config.toml
arch = "resnet_bottleneck"
model = "image classifier"
dataset = "Sentinel-2 satellite tiles (TerraMesh)"
train_examples = 72500
image_size = 24
crop_scale_min = 0.5
horizontal_flip = true
translate = 0.12
cutout = 0.4
targets = ["main land cover"]
num_classes = 9
norm = "batchnorm"
activation = "leaky_relu"
channel_attention = "eca"
depths = [4, 7, 4]
kernel_size = 3
stem = "deep"
avg_pool_shortcut = true
widths = [192, 384, 768]
mixing = "cutmix"
loss = "cross_entropy"
init = "torch_default"
residual_init = "zero_last"
optimizer = "soap"
beta2 = 0.95
lr = 0.0027
beta1 = 0.95
shampoo_beta = 0.95
eps = 1e-08
precondition_frequency = 50
max_precond_dim = 1024
merge_dims = true
one_sided = false
adamw_lr_other_params = 0.0013
grad_clip = 1.0
steps = 4600
batch_size = 384
epochs = 24.4
lr_schedule = "cosine_restarts"
final_lr_fraction = 0
warmup_steps = 460
weight_decay = 0.0
adamw_weight_decay_other_params = 0.01
Rows from block 10 of a small image classifier, named by matrix and row number. Rows with one number belong to one channel. Each number is 128 + 32 x the weight over its row's rms, rounded and kept within 0 to 255. All counts start at 0. Numbers have three digits each.
After each channel's rows are labels from the 100 images, of 14848, where the channel reaches its highest value: "peak on" is the class under the peak. Only what is clearly more common there than usual is listed. The data: Sentinel-2 satellite tiles (TerraMesh).
# convs1: 3x3 conv (model.blocks.10.convs.1.weight, 96x96x3x3, each kernel summed), inputs 0-95
# convs2: expand pointwise conv (model.blocks.10.convs.2.weight, 384x96x1x1, transposed), outputs 0-191

convs1.60:124110141051121149135118116069158125147123089137164144133121141193080125115189105107121187130125075119119137108130208131153143134150108165101077065087137152194098127096091126098078129156110085135205140122100135106185148164126106124100103083170174126117102089154111076087107103118111169108
convs2.60:119085104168152113153125114094118049174065106156110106103114159114181142114136155168081144114196165190118119139121147123113197134146118168157135109097184109127143134068199127152064077124158115137117143144168069160118101107109165138153055140137125112143138109144116123113164132189070131175195101080168135080100148078112108160073138118122166158133129161163135176119164114129132070138097092126140109099100127129099202180138180122098116135147117124127153141169079191122166139165115105141100095147154144133090124123110155151114163166151109101169119132140151154162147090105155147142
peak on: trees

convs1.72:110104140091084124088171156126133078139146131151130056101168073137082061123100140134128151103129127072125161187226111103150147136067149091117162171204078098164144125130171177196102131122117130124126139153178127144160078086123106141091102160118107134151104112111128133145127142121166136171
convs2.72:142091137122117111129110134168076108103138116133086151147067126158131106073093151112164188116147112053100128133110140123111156186106101119131130151151141129097110080148141102111141174121154142097138107157088185059188109095139142085147117110215108152079127119154129104114091149138137081134052148126137124072112086159115113138132162083118134150136125188160124147147167137121089178160170091120123090123143142090157091108122128148095130140109113164122107158133114186128126136120139124166088141156201160160089095153149113134082147115142148121116095111146100126169134127131168083080
peak on: clouds

convs1.27:153143132184112102134121140161136130161104102071112159174109161151081102131186109097073199148150081132142131129120199179124109155142123154121098123061104144161115174139117145108122141076130096154162157089073116128076115136150088084108128060121198136094148090140162110082166096145105151071
convs2.27:156100117106105142102112098097165124118103128126085060169153066138163123193164142104157184115154103134117131108127173152100142141069153112110189118117151203154135124162109211169081114138160188118133125149100063118095205116155112129154071120124098131136108114126133146115157159200112132152180142139125187160127156219110145162140125130128146140096077132104195114137112191105163143129120129117124111077101146177078136122184094089066164092135132099185157180151135177131126094119123181094061132121059164132137148184117125069164154082149063119129166178050201109106111104153153144095
peak on: snow or ice

convs1.80:111114112070134126078166108159116127107092115076130117161121157180108104115122097168120094135169131109140119100143145106165148212186128133147138162133116181156092079124115175129150143096157108148152130186110153190135105059191171104032176103142141140142176107135133096143084141126128149071
convs2.80:117177122159152099111120162127112152121116134082163100118135070105103123169120143104066117118111090157145155120155142104086172099116121112092177146172088154075146123112165191156124096110100101116174134152153172090128178145140131160150177154128170199170127173054146107147102146175126174118134188142103140141118136105123091078094056056162122154137131142185136188134103152141151108080146089110138112152244191136110127081136117157123164117158141122162130160121159114164136134129145171111140126166146153112091129146109093160163148126058129093127123155156131144151086115147126098086
peak on: snow or ice

convs1.85:133157145122133103131158101107158189107152169188125189149184055156087124128154106032135177106143120058123174126162106092157173160113147114124158173141112081096123166108126176130106134154102077120146156177130142138139115167078095103113112111156095142165129109155128143175161142082090089161
convs2.85:111134098126166106128097096065165149149117120201124115198164112148165085180095155101116174168084122102095119119121078070104069123169060123149124102144167135164119105124130151129105106091127168097185095173127162145151126109127090121162149136165151163122098135142089132050084150094126137140118192140177139191112141140152134150125133108101185144089152171131087149110165088070079122147120080152185081131081109144141106101087089129091144130112133163124111067079101099152130133153106174091131161133158149147164117116112120114164180095127130129177080091056102166185145097110127084153
peak on: snow or ice

convs1.28:130074116098119112069109175187097117077074056191127126157139107101107107123090102161105122139171141130127122146166131110133162123150125088106103126083126113179084116102097107135099151074165130087042181122130113109101083114115148104133091178118106180050115165107157111153188134161111127121
convs2.28:139161132098166061129071116133148114091099104134101113164106074121079136110125176116111163125148124144135151097177095120119174145107078113084159141172236147121128128114153173129116144115127162128140162098135186152160153142162146159141121092125111092134095131108105116127098129118157122107164092111163214203077127115118123102145067140173108100153105195124134110112120095124107105100071090112158162105107144145126131145131076142080166146117153096076140109166132102077077145105105092126128132160088142159109103144086101181130145144192107125114186156163165216132083126162147125094
peak on: crops

convs1.61:183116155078152107073168090130113177110117086142156189169046135162112129124200133126109110125171116110103102097109143130156180104150103150175140176140141140082123175126172116106130075150082177142132141098134120143159160094174108160123111096136113107114151149115105173110214101110155056123
convs2.61:141140124130162074123136147074129112159106154134109071062118159134131133113088186169101143107087141119145162074161110160154139139154164186131114099158173131095124156091130183140085072091131143150183122144115155138110114066137112125119194123097175055125114106151115130163137140110183164078152064078180185106159158142086081166163121169133184097138125151166159098115091137172118147152072132157142142171194133083157203115088127141168169105027153073107198173122138149108133155154104094104121059164144138178153124131121236134168111099144095090071127097112099099142154084106122099125
peak on: trees

convs1.12:108082094086167134137151095148063111106161114173122184181129174106081106075137116105113143102054131130130123135133106144126177182080075108132107138130140198148045189141097068106061141142089119145129093137117114160141128116156132158063155144141132147165157148110128109121133129074152131085
convs2.12:106096141139078143136071124143072137155096147165151181203159114171133109194164149214117126112120124130107166113116153206089151122118131134151113121111102152120125106153101138148132119142146101104137077122166073159103157104142162077115138103116107166110172080159144164113122138128095147142095115133168087134198171150152138159077122174137143121143125165144125128137142127130113128151124119134130135127141160050169174105116122134124153107175193109131199083165119161059113143162115074160165090138133185090155087099128116181145131064083135100136096140135155172139157092121107132117
peak on: trees

convs1.29:114133143122121123069127064092144211104132195116085120109178117106141077123076133167062152123133128154064141115151125110143161087048093133155147038119080139119136140105115109100113102105116148117192156080168142081116126149131063104167110144149136116140098156157160140129126118139180120146
convs2.29:130112175112147056108084099178108134120055072088181159115071096152097116110178077132116115142135136126117108171139121152124152095143140127136137088090172096199147116119151077136121142149122128095147121114099033093202181124177076078137138101079129091117103172133085104160133086091142098150175103080130151120116151117129099073161139149131106203137118153124122076127126078157163136103124147131107148119135139154119161157149124122177079109132149086090134142120130170093155143146144117116138091119127080109048147162205132128165167140178178133171219143069123156131152127122143055084
peak on: snow or ice

convs1.88:121135098094108107140146141132089099146128056169190139121140105168119177126115152089047172119159150117127150169132142151056108137114145086069083074130070111131116114122101110155094170148113129113148164060186125128087086113141106083142149141081188126207147086113142097135129111118128078128
convs2.88:111126132136054128150093059182122123110124137144082088118108120135109113188117152130112156151141084171155163143140112060079149095133090077120129132150176115133158145211094105160142108085095146101198104098142196131136114158145067163126139137121187151083147125112136143125160136124130133127142123153108113121148154124097126173123111112153107144153159104119155119089136135166105126184103070089091094150138163084006091122131134076095139118164136148097130156144170165091143133115128181175062125185132097148090125140127144176119161149090211145101139117164160141112124093154173113092
peak on: snow or ice

convs1.86:122099112052083116101074151105108142143099113100137154122116105139137125136114155163138134117099138076117096123131132199065041116155145157094107116149110155159147069129106068122078109103144142093107203104183147081126197106146117086151120145112102152217108161078144108094142129131135107103
convs2.86:105140123124162147106128093171131133093063109084029152133144132101102062047095110095060127140133113084151144121158142154111158093121092072128130111121092129189195125085134101113076134149082108100108177089144114117153150139200132172119101143127108119167133125117118104094128141131112140112096110116129159089073160112125080091164109134106132101155136108132135170118096129129102084165126148124145117148088102153078085108128090169211133152139156133127144188154164208106121145113104142161072099180099192149106100126118162098135105158083159113129159108150114104110132234195178121160
peak on: snow or ice

convs1.65:170118107101121103121133144103104096071119179080133166192069120089111136120095118147127124108138101103156113158178121143164113138149083166119165168078110148143096125098186164109152058070164139096151089149109161211157099128127187130124090085086129176127149105129098171088141136190107165128
convs2.65:144064104125157105162099177114125132089115114111105087113125120135121164125139104156085123123059080089111131091130146147153126122103132127106119155153065082050062152082160167130141174109154118150124124134086080118136177154036161121108105091186105135178138111094132121170167179171149154117104130146113128133102096166152147108185116068127161103096105121160157115097169126158125160125137098080149156114172125147095083131115144211115216107079121126162074139120118161166084119155130126150123112150176150131116142125110164102139116168151194101069172142163147132163113127185160065111
peak on: crops

convs1.79:088159182105145137146103153065125079124161127121169183154132164141136117117072097120155120077077099072204166142160123104107116127088086137145116128126165128098103139109092135107131130134160126138110152085182088118096100220127074094108128099103108137066126141096091197135105158083095085118
convs2.79:165185155146126129126118160131120148132099104146123099139095159113116106090127129129168110136121135121153182152135140121122114137197125109088172137159097121018123139116088158154149136095143106173136166065172146136130139125190160143149111121140126125091081138127186108166095128073117112135081138144171136121111175116097140117200115230145107161124109204170171141146125152142107148080151139122147139100096129120108154100132081103089076132039048086116075139143144118174115166098121139155115061101124100110159094142116122160126140159176147153128110164147183087072114140166153129162
peak on: crops

convs1.59:135216200099127046168114067123126137136141136117083084087163163100123127144068183113123179144081135136125093122121092110114090146047127119086166130087135165160147144114133123128125178192143136139161087117155120099140124119126160112093134121164069091125112131135167145166068166147105145118
convs2.59:095176136156128179084140195046125146133118123132126104174096098083082060085143137168134100133137127101104162128132123155150145117150076142124127187105163110117140166166173106137155142110163174131129124119138067142073155094079081105120091115123141165133092098076138163143141106144138110173175114139148154098185128099089152061159156074121144138160113126125126132119149118133097094131144089138106147133133130099079127143087047153071081096047128131074110159128075085136148146093095119162117153154138128107136166126145113129095197136101152192157150122115110159173122113119194095141
peak on: crops

convs1.74:134166074133101116120171140157088138196172149137096124128157111172108142142163121138093159126146128170159157099088123127129125144210137124151131143129133159164144149118157152145057150073191180137142110192074145136160101130168125110119134162159153137213158173181157069201154128127143121118
convs2.74:082139131153117143095080097110099150088117100148164098122127127106136137104154116094091140140173114151175131178170119145114104163222110132096187131146068143056152142165168134163100115103114194133183117145124125118094116127161057165126084128113083089115146133086115159139130114142130091170174143103112124126195134081040129094198105165159116136122141110192136104108167149163121129128060069085130123060119110147053079120149095137092103051135057131130139150098152152141149149093178189160144090186116105123110100143138104168135133127115130125132146170111162177111061121109117066129
peak on: snow or ice

convs1.87:140079118143136154161131133086099226138137162129090080111154132099146149144125171106124159174126134132127112100165121082090150113088119115139143099133140176163140113088087102075101096094149106124085108072167064127098104123091165093139085113098119137056106078120145203067175144072113125111
convs2.87:177091120139160103174156101206114143138139157110216145162080052159091169148194166129116219153127148106120172120126147103133153158140132136168117121084122138105103110110125126120191178125072086165088130153127105095141084107081143122100093113106045165102069145146167104158128070142138102101140112132117118145159077171205039127076133141108129112122162094104096132112127089052118180095158113123107113092067139150082086152179137131078130166150115093140141094163063135095152103178125099160128186076131131125073141136165142131093133150131124133155092119151154131090150167091116207151
peak on: trees

convs1.48:137115093121082088098150108128064122128124134106108148125119100096112142099131177107071155078137137118165124144192121151115154166202098115122136119102079133086109114141117118185131128087101067079077141151104149087190100127143177162137190095134166121113133147146097104105141146013134162159
convs2.48:147179200106176104159143127117075148151135178075202093085121123179154172103145089184151164108095145094127163127151105113120174162060115172135128139123095125096131130109107137134145093121125157180126137154101081087154145127146125114105067152128105134095057102133101143121171118139123137187078149116124144075161126101081142135081147093146090119154185084158105171145167088052121157106140154142166181125158177145141133119143142134193126107201144155145130064146139073160105082177147161140119170178166123117163151131131133112077095064171133079100147106118118142127157147110121086144
peak on: trees

convs1.40:095173137133151154100157181065151139107095081102157138173063104191137125125166076109127148174113113114121104089084121130124116170089085105159105112110191132101121109128131142097139134019105123166127114116147164108096152074137101095202072109149128096157093106131137150141170090164160151137
convs2.40:119125121110119051108135106155156125120154123106184144112095101131128142133151160125165223151163174143138123132087126124087125121090144119125110172077037120166151137099110146077115117100109122084139170160158139095108171102151108099118111122149088107145108108155114141126056123122118100121136146148168091182112173172118135205097137089089104156108127105157062109156165141114081181136116130150151118178112099050115079102110115126125124115074137157131072116117102115136158101129136080120154166121179170144157076093155128128164116111060078139163138098123111204170170173065104147061
peak on: trees

convs1.49:086194087097089104140073190155127142132151098141175115161152150171109126144108110114184100129098134149159122155157119128163118141089177145124115068135142115180110133111124106198092084115184134108147157077058136130146181157155118139108132095164136128116160138147021137142123144174173093156
convs2.49:199092095122111164163150142133135163115141133170186157083189129157115137194169112168092164178124106169127090137129184104104144110166147086105096128129154124164099043183085140132154141127126131116093132151112123153165123068102159129186162145145153120138113142077159130090064151060143153136114024119114125156099094159119157134067157153184131110125209101093094105133125088155091173111171145109108152100155085183090207185045075148071133126154165139118115135158123114163132126126159106158041140107162144126134121115186107135119104149069108133161082134141125087106104137142114116161
peak on: clouds