config = dict(
    arch='resnet_bottleneck',
    model='image classifier',
    dataset='Sentinel-2 satellite tiles (TerraMesh)',
    train_examples=72500,
    image_size=24,
    crop_scale_min=0.5,
    horizontal_flip=True,
    translate=0.12,
    cutout=0.4,
    targets=['main land cover'],
    num_classes=9,
    norm='batchnorm',
    activation='leaky_relu',
    channel_attention='eca',
    depths=[4, 7, 4],
    kernel_size=3,
    stem='deep',
    avg_pool_shortcut=True,
    widths=[192, 384, 768],
    mixing='cutmix',
    loss='cross_entropy',
    init='torch_default',
    residual_init='zero_last',
    optimizer='soap',
    beta2=0.95,
    lr=0.0027,
    beta1=0.95,
    shampoo_beta=0.95,
    eps=1e-08,
    precondition_frequency=50,
    max_precond_dim=1024,
    merge_dims=True,
    one_sided=False,
    adamw_lr_other_params=0.0013,
    grad_clip=1.0,
    steps=4600,
    batch_size=384,
    epochs=24.4,
    lr_schedule='cosine_restarts',
    final_lr_fraction=0,
    warmup_steps=460,
    weight_decay=0.0,
    adamw_weight_decay_other_params=0.01,
)
Rows from block 7 of a small image classifier, named by matrix and row number. Rows with one number belong to one channel. Each number is 500 + 50 x the weight over its row's rms, rounded and kept within 0 to 999. All counts start at 0. Numbers have three digits each.
After each channel's rows are labels from the 100 images, of 14848, where the channel reaches its highest value: "top examples" is what is common among them; "peak on" is the class under the peak. Only what is clearly more common there than usual is listed. The data: Sentinel-2 satellite tiles (TerraMesh).
# convs1: 3x3 conv (model.blocks.7.convs.1.weight, 96x96x3x3, each kernel summed), inputs 0-95
# convs2: expand pointwise conv (model.blocks.7.convs.2.weight, 384x96x1x1, transposed), outputs 0-95

convs1.46:500631547496465528523481431484522560454542509444473540592531621441515496526468501482480537644459512509450446512536590514550499402495460436474530397512522499541594482459440485564540487509538576456564540471530509417487472544446409439542558559492429489500534450478504439496490483551564576529
convs2.46:487490469524496500532512454479499537505495410656580522542516462479527521527542384477489422506430531576460480557466431484501522403564477418530470519408498476498437608498481428517546490491467542567481548466510567557499437517495536494497469577606569535461426572542551397445440557561441539536
top examples: water; flooded vegetation; main land cover: water; snow or ice
peak on: water

convs1.61:542489457487431518477523464627393460455505519461443552507656446420470590452518517594531467425459449500480420470465449428516486483546567581517525460485447528489508624409498512465467480504493532469546459560451516525575563519497533445423475439536486455491543484546434505473444549538513541476
convs2.61:493496494447414539499502483477437553452523551499464416383521520533473419528404459509577392557545507542503536438499569531542521496438608536486504477587553510575499566552440446634483501420566512446601536529564527430459616547563481489536564538415466433598575470581515482517544521459421555548
top examples: water; main land cover: water; flooded vegetation
peak on: water

convs1.13:507487507547428471555489474403519391513526510525535581465520635486429462469503440517438487548549410485494409518480548531542421488475486510453477485580490432530610461558444510420478481542538601445579533538552430441518559453520433559464439554532423535523572451480538530473567524502488499529
convs2.13:494483491598549435541449391538421492574554465501584606449519564518494464494500526487585531495479498507545481505585501477394391488405499466484530510495516484578460518512474505527556503481506527456500498502523506403502428595487487546482517455408499541506451601568558491540517547482518507471
top examples: snow or ice; main land cover: snow or ice
peak on: snow or ice

convs1.78:545388577500534380469505407483531546526470544528392492558498467494531456490464438567494500476472492523513418494485539445577522416549565486519458524407530538502560549493435513518472481523577474444412409464499537450500560562588490512566490495464423402548538436537426490532413516431470528493
convs2.78:477512435485529480480509473519466542533476466411455483545530406490498438552465492578532527486585498524466508486567545425531478440548450426563487477586567553613503497575598505569555507482444554475437509554449414475460490467472554517470437576541482441581644474488548466533601433441501449505
top examples: water; flooded vegetation; main land cover: water
peak on: water

convs1.91:490510509455581436524580621492521544483491465473499399528445505506446505488546517523458535482460449432503499540499453428410500430444504615447482483480354483512415514469489497449455527514481433422424476535366446545457533535570502452520481541529525484541478473483497408599476425549464474470
convs2.91:564570506500595476516539489469564450488556422436503529491531427458543490383423551515440498507520477502488432491446402347505492466419433512475501610527545412583563529432510578611450574499585527458530398502509600541480577483514398562474523509521475522536385554493462392424525419447586540509
top examples: built area; crops; main land cover: built area
peak on: built area

convs1.26:431470484494546495551505509450465511557469492452478426469420594545410541450445514512503521518554527571426575492531509489502498522397519426533434606472442470402494500549532490495596469459423461611463475462594546454514501487533461527594406561490532500434461519460517581426463493588530488481
convs2.26:576528542453538506513496521521420575484460438500513473572555420492514576549455541494492452466461494514452553545457466566546407444446464490454526373496579515479529495412464458556583496524423593466576403502507503414451453473499541383445499494525539378458429447443611499406544581441471473532
top examples: crops; built area; main land cover: crops
peak on: crops

convs1.22:538575525440516502564562453526494543504499488501490515631416469578615550540459473609499576619499542535429508571493541445600519537467550430520531428438575480621573486520541532485577461480519483551460514529537509456485428507476532430523494523509499568517465500508503579437461557535520488468
convs2.22:513528498512471497558450449507538493572505502569533475408469541512535566439525532537471446482476481540484464503562539401500435524488433527583556562446515481559427524504490435522508492482407486495458505432489535498524532465555477467498454474502624448538444439457446482498552499466571479578
top examples: water; flooded vegetation; main land cover: water
peak on: water

convs1.15:475501456509438521407482523446480505597514541440570415525518619637478503515528557555504444507432481513391439510436436549455588499495482487481494577492469500429537495439398506471511492384483431507464546550559444530516532514442563511475504514428433541558434531481535576493502510475514506415
convs2.15:444537487525556525547519477510532588518511426419498514445508517427528525407484454453482573436441415420485526551543458485485511546339496470447475505585528484446452563523475441510478607529534537440474475540489614521516573607579596455538484512502512417469439445426487476509477476471514478495
top examples: crops; main land cover: crops
peak on: crops

convs1.18:541509488432639627508462464597520493509500469468498569441497464533588560550464484494533389626526445454502536475462504421566573569384488495496525469443497433515511543477532535524507494564467499477448542438506461504492422472461449529485522504457573561576519504553489519472414491441546575544
convs2.18:522554527446481444513461464505436462559488414588413455567545363495479454566442497483489585470498515433608521544540458470493502409444528584487513569477464481500422503499495442414542483507463577558373571484468579475498464438489470480551528455532443520462522594474371477493428430600533460546
top examples: clouds; main land cover: water; main land cover: clouds
peak on: water; clouds

convs1.7:543468430557503471466472416472484551423496436604534495543524418582512428476498440451449593413475566454495458563428526470489530463439561511562414493501435521489479557584536481514440442633503521508562578490482447531504479509459435452598507527508460432501431495487448548486441549524434477546
convs2.7:523439442486568557469463542471540474517420561571580529499480433492468481501524595485511518502402451573499534480553488488522535458547525577551514520412561545478438469453429468404470508530461522494455553500496527538467466527504491498526510533548538521583529513461425515491493485469544460424
top examples: snow or ice; main land cover: snow or ice
peak on: snow or ice

convs1.66:562472480465517510497526491454536550559521533523513399442488404499499426441480556502560544380522503566557480605529511548443542488576448610487427504397539582542534492426474490526447535469515543522534450529445377580461439544466498467498473478426467410455444480513498489529432569494517431510
convs2.66:657554519516537620522477454527465470581453587578510543530446423496511505497564543458510414498588574490496496500510490540485500511581492523531574507477459463443516503498447478503467548428552509529500476513497489448468469516573491497516348461527548575452514484594587467373546471412489487498
top examples: crops
peak on: crops

convs1.95:619484485505530476546493491539542515486501449520488450482448432544488474508522500489592483535436480504491508518449553366502484443469351447521555374496449504565426437482425525565492534471518537452463458519419366440473495466512408541475441462464443453520602443514522502507504433517446519460
convs2.95:478502581459505465594506510525576539547540368517567442480510507515510472523486496557463467413599453462551519459511487495508473513456603492464480477517619467594555544471455538532456593586555383457508396466528474484470483437570486459486524473475516471515465547526424543571519533478497547502
top examples: water
peak on: built area

convs1.19:507543523506507640521487537544529479493603419500452511552480496506464512462545493483442488370465469506561493462521552488423509440551482510465602455437491542434483583451516487538474567461437466531523523529497608458553524484459593517452532503420459545492482558526472562412504605531605403470
convs2.19:429501451418489511491550536425420478582394536599430508597497518536459475620539430510450452541476615478520543445425519503483609535496479493593569518418464515404463509526517496427466587506492526395539410523472505546513452490415563475515517491586470480491555549532478394486500482494507490577
top examples: crops; main land cover: crops
peak on: crops

convs1.40:455468620428540459539442472467528558479500462476388519533463495460501472529531476488538544450417409461463479552479483487473502439514569487513516408515518505511581504456446562501469468518518451599506403558434555472494517414560479555507512435607426451534440453585391477445441558506560559487
convs2.40:462376462515452498468480518505443394486462518548534504472464516515328501444519411546450534466489472507527636517473467550495640481492509456405471524540517475574427452438530508510546467507450472531475458491412544556520438528417443513472491476452513484566482447503474385530443556533607502522
top examples: main land cover: water; flooded vegetation
peak on: water

convs1.71:438487568446486556471484417601470456533483465507457587585599521507463447451448538524539426529442486566469560491547562562477470437558431486561532523472537527516539471430488485400524490422443542537504496589398418472534450490432416491453486465392452491494488557479573454446469464498531539547
convs2.71:520442542513453542495390489487423486428510524489520524567480430463468485487387551374504566537491538508441471441504502411545500534463444552522459571477461510527416480571475406540549507425504471521541524507391508471536516433603499482491534546546533504526510463549536423486496475552417491487
top examples: water
peak on: water

convs1.57:578500583431486493590576475484499451414483578489449497439563535487619522497520368526497534519518483505493505426531440520553576539578441524605503457528575522546433426545492480502519558464497456401442385496465557555522557524586508501514457479499591461482505476536538544526463499519437461482
convs2.57:484532496528515450483522549491494405560539492571489490541515459549550426526514450550605482513497453549550490547592507484481478482501422491596438532524488570448492448470504446480372530513495539534433546446486538486487494426533518625474395453490514472504423525478408579466521438495485419495
top examples: clouds; main land cover: trees; main land cover: water
peak on: clouds; water

convs1.25:479552574456496500584581437520490479495536371474586497587456446522533534516487557578503584413487473426459613541454483519511464487527550580566487500557541518538498380437595450466445504453522491450477554437475485456507471454469413508563494516478563464497451422512473467488463440523548498589
convs2.25:497481507534523519538558549490401574492494553540478429528479465590559487470458376460483482472459517495515479493523520552445518523482443472467526348550585447486471520456524598621450564483504394509471544539455489651519417604552604491490516535496543463456525387521543485372547473560444568542
top examples: clouds; main land cover: clouds
peak on: clouds

convs1.30:493592465435473534582599556459539535526511490447572460539462487571551484556416477491457593484531560496508503515469479491466516588528539476545536525606552523488508493462441507616565501500634443492467562482419490548441486512535561379448508579610554518483533513530510533532469500490568557476
convs2.30:485468557506425513472520478529485468478375565563405392464562528567556499511449524528465381479457512476480466515487564538539504588533476484574472509462436524442506561472529516515479555442466565480480458606494550495469504503434518546448542406602480428447521469485411436488538442473450451521
top examples: clouds; main land cover: water
peak on: clouds; water

convs1.60:430522465440560520532531467458497508377490575415581478468478451440411520512527512514611464438512533478523550503536499512490425592457596495549527507520451560544470512628482508443530360501496528431563457431424409504507504472514458480479532529526475581548566442443438495439458475506490497503
convs2.60:398502556472492567526544452452487577469516496448531565470518457405532479366523570519396623425423462450548510396544482585550541475522557470479501610544418442577513548437532454560506572526514524475498477485497579484460545461556493474550444535443546464515636509457471478567495555494630524510
top examples: built area; crops; clouds; main land cover: built area
peak on: built area

convs1.29:476528512576583454485470524566549467438562486504566502460558440532410551493493475509583501521488519508526522581552487501459528419570556500464499474459629511523524500423428510544463512421422592501544424529507417509499513474459423496474575467453433545486478570419477638408482538437476508461
convs2.29:529459462485521560503464500629445509483530457472490510520529502511493511511497460524429542492509474465402544543527595587491519509582484592459539553489491563447420451523534531416465449542450482504463552569507467528426486542471531401565509534574409483518535632490486501514608516463503490483
top examples: water; flooded vegetation; main land cover: water
peak on: water

convs1.23:441566487488504484501491526506603569521564470541595504440424565505570482464461469508543490536527497570548475581404459563511553568563445608392481544448454458439464499446488512384486459472539522493470412571529533506555500512575578506437523576421549514456520449485569465509550503507565548482
convs2.23:516530480484524411428527487377412481496438413543542535558480384533518468499545556512513550388504565564464509536427400487425532452458451588502512491517434465481518515465614518478409569548583571582455505422554503536545496506460451544541485461600527540487447515474477451465362497564493492545
top examples: clouds; main land cover: trees
peak on: clouds

convs1.83:544457446627498510443444495530435518544492529496541484523606498383526553528529514517434525547517582543534456594478490526483540446494517445500526604481521474495659526514570539470455460511536532587517581525530533527514591416477510565537446417502456444531437460433518477460486406498547482489
convs2.83:501416575558431555449525512463481532516472498510526511479508425451516469461553420527438472477561506526564511529530459560551495501531521526529533486472567522490511530538472470529524409469548624407494521417527474485546555620530454561449431475534582396447472480562505556459414401507508473550
top examples: snow or ice; main land cover: snow or ice
peak on: snow or ice

convs1.50:582579473433520445494548495471561453451475457536497486537462429550471443414448480520526545501604501474482482494569549504500457480494531546621487448551521467548424450591487432495473501592432507430535502483397483590571409533517501438549408553587531498450478428529388518499543502482502491522
convs2.50:521535618466521504464468475440490467510481490480431494515556462383551420498475405504521495460492467491518492434505450517496502429488500508530479600554495560484547471491474540491467457510585552437518490538521511500557426504380554479473497454531460463513585542444585601542453521471437651515
top examples: built area; crops; water; main land cover: crops
peak on: built area

convs1.34:603559504535482598560487487498440450494511549457556449407542427504511582478487427428534510507439467405579482603417347492512559540495461537492468504553545451508528490530548548512481509542534517481514505531454394527507448467483444460508521494475654505552506500517566557492444540463490474434
convs2.34:455464441429466514543499522462571447531471451416489454411540569453455490445511495590571455410492601631492494436515624537543442536529571508500510445537511487553437536514518514497426465470561512461476558528446393449548493490451571578535432470521553535567610473476474547573486472457547430554
top examples: clouds; main land cover: clouds
peak on: clouds

convs1.63:522510440498526419516556484467566462573515467609498486416490443465471441516420489466509413419519510526452502523554537508491553505521498505473519481470453481475472509422500507536488638561521477492394489431393376554581480558541472513542422423452491409529454581549485517532448449568471559476
convs2.63:459509515534409500474509465494401540583590465538443503474496409513561552476460476526420569459453564534483479408446496448477457425543481527566513501491456532477494520512496440491570552511529455518548540467490490515552477571484428493475418497493502516437495540513370538581536517447414504447
top examples: main land cover: trees
peak on: trees

convs1.52:436551503451566438446508564555540591507466491482463438552490517561454454514480467495535477399448465472480514468513504526414577429456514568540477483460483429556435446488457560511540567473485440558404502411566425436436540529574501528506437582605469495468480549598475577484525492564484515413
convs2.52:455592453444425525586518493492473616484481536536520487550496528521461479490511430524411525500462491499517561515440551499495439530624486533585526546447528511442416548457473472490478538488441510503567477592513424505405500493493497524482466509505528540467461523407451452393586497514533532598
top examples: built area; crops; main land cover: built area
peak on: built area

convs1.72:543591476472507464498443489536455511565466529488568429476470646564451484438436473460490393501488507483433520491399455545484649487361525585510511492493436548436497456497494452562564443451551501472440502499528464498448573528557527473510458520517448480502511478438497562485434551559567499445
convs2.72:477529481506461504474476578513649520496496448505560614487493562415544486495442489533493520516575559464491608458459452622479499425537406473510487557455574458479478542479506549490411491498483620541472499512525652478572516478527538588473510459422491529480547495399421564477474462625504518485
top examples: crops; built area; main land cover: crops; clouds
peak on: crops

convs1.9:507466502566468454460496507412475612553503589481463486502486491491531421512533521491498480525504505495515455464559493488478452578550457386446527481445472419557511400497405528549518438493482438585377440493542487474519543465504533558423572536499531564490516539603559477489590545388472569432
convs2.9:585489484502554506511533540546526385592531457536516533457509652533453425443502526502474486513540506510481430492533573416463573518498522574597521507461504525492500511483491442585588459497429488517474512477535425571465472480565531588540443521482478460505528535616549460554515595558528576503
top examples: main land cover: trees
peak on: trees; water

convs1.67:474486466438488435523454502454484519489475584550460415523509389490548479501469487522556533481473543523539550454401500453408465483475474581476504591462481510477512612555551533477458449512545426583570457441503422463534455412550491509458444518450411487446487365450531525491442605550518559477
convs2.67:452539439511546490611467460522588546528498506501504511535461508493439485551503463516527467497568455408496534516632485448535518588445385470634531411507527534464493429511409514401456507550641501543522468456603572495583464511474467482534571448496500385498533525492455466553493435447538503447
top examples: built area; crops; clouds; main land cover: crops
peak on: clouds

convs1.73:477522496548579555464506510611501551462534418432503507468474446615519526513534458477573492529475487381411527519457425401534471571495466544455453505556478481543512436505491518486563487521480482451423475529405510466549413466476514474505556503578610507495520659451559467511443489455557516476
convs2.73:522478420506533547577551571552495529466559457530470484547530520490526614431448392461534484417455433490553412656504482460505451481493495467502449522413538464529496496479574508336470400564442377579479536520520514480498518482503502526552443517482418503487504532495600397523466375537501580531
top examples: clouds; main land cover: clouds
peak on: clouds

convs1.3:475564473445480472487432519425516432419536529460473537479460480511470442513470480489530555562525510520477582445580552521424410486512484403529437420512527610541415481483486469610568515426494549493457478473501514408523499450446477471505450607558494625455577452555469552500472446525574524456
convs2.3:607426562490529429492503495520615529525403440485487567491388510562437497490645494461483472394489515457568544523550468470579512515530412413499430509422479466500418465435510540417512522438451450519410474445601524559422546504518534504549467561462464535520458430477434538548501478514402457495
top examples: built area; main land cover: built area
peak on: built area

convs1.20:472492538464484496441419481515549476418555423593453536576461503496529524538452489501567472546538435497491472597533490447611508475467532525461436457472487459531461436552503604596470461480521601523595461548441523473508389451558458453556471603544490537518553513436474534531405570559502519497
convs2.20:459503466491593495480458521614577541484454569512549448470463547551499553370431484425436466475441510472468448644484493379485482437538508461478504443563437508620480484498483421522501590530487487532478530529523564509498458492520526504591459580497590490422498533505533472496415504514473538535
top examples: water
peak on: water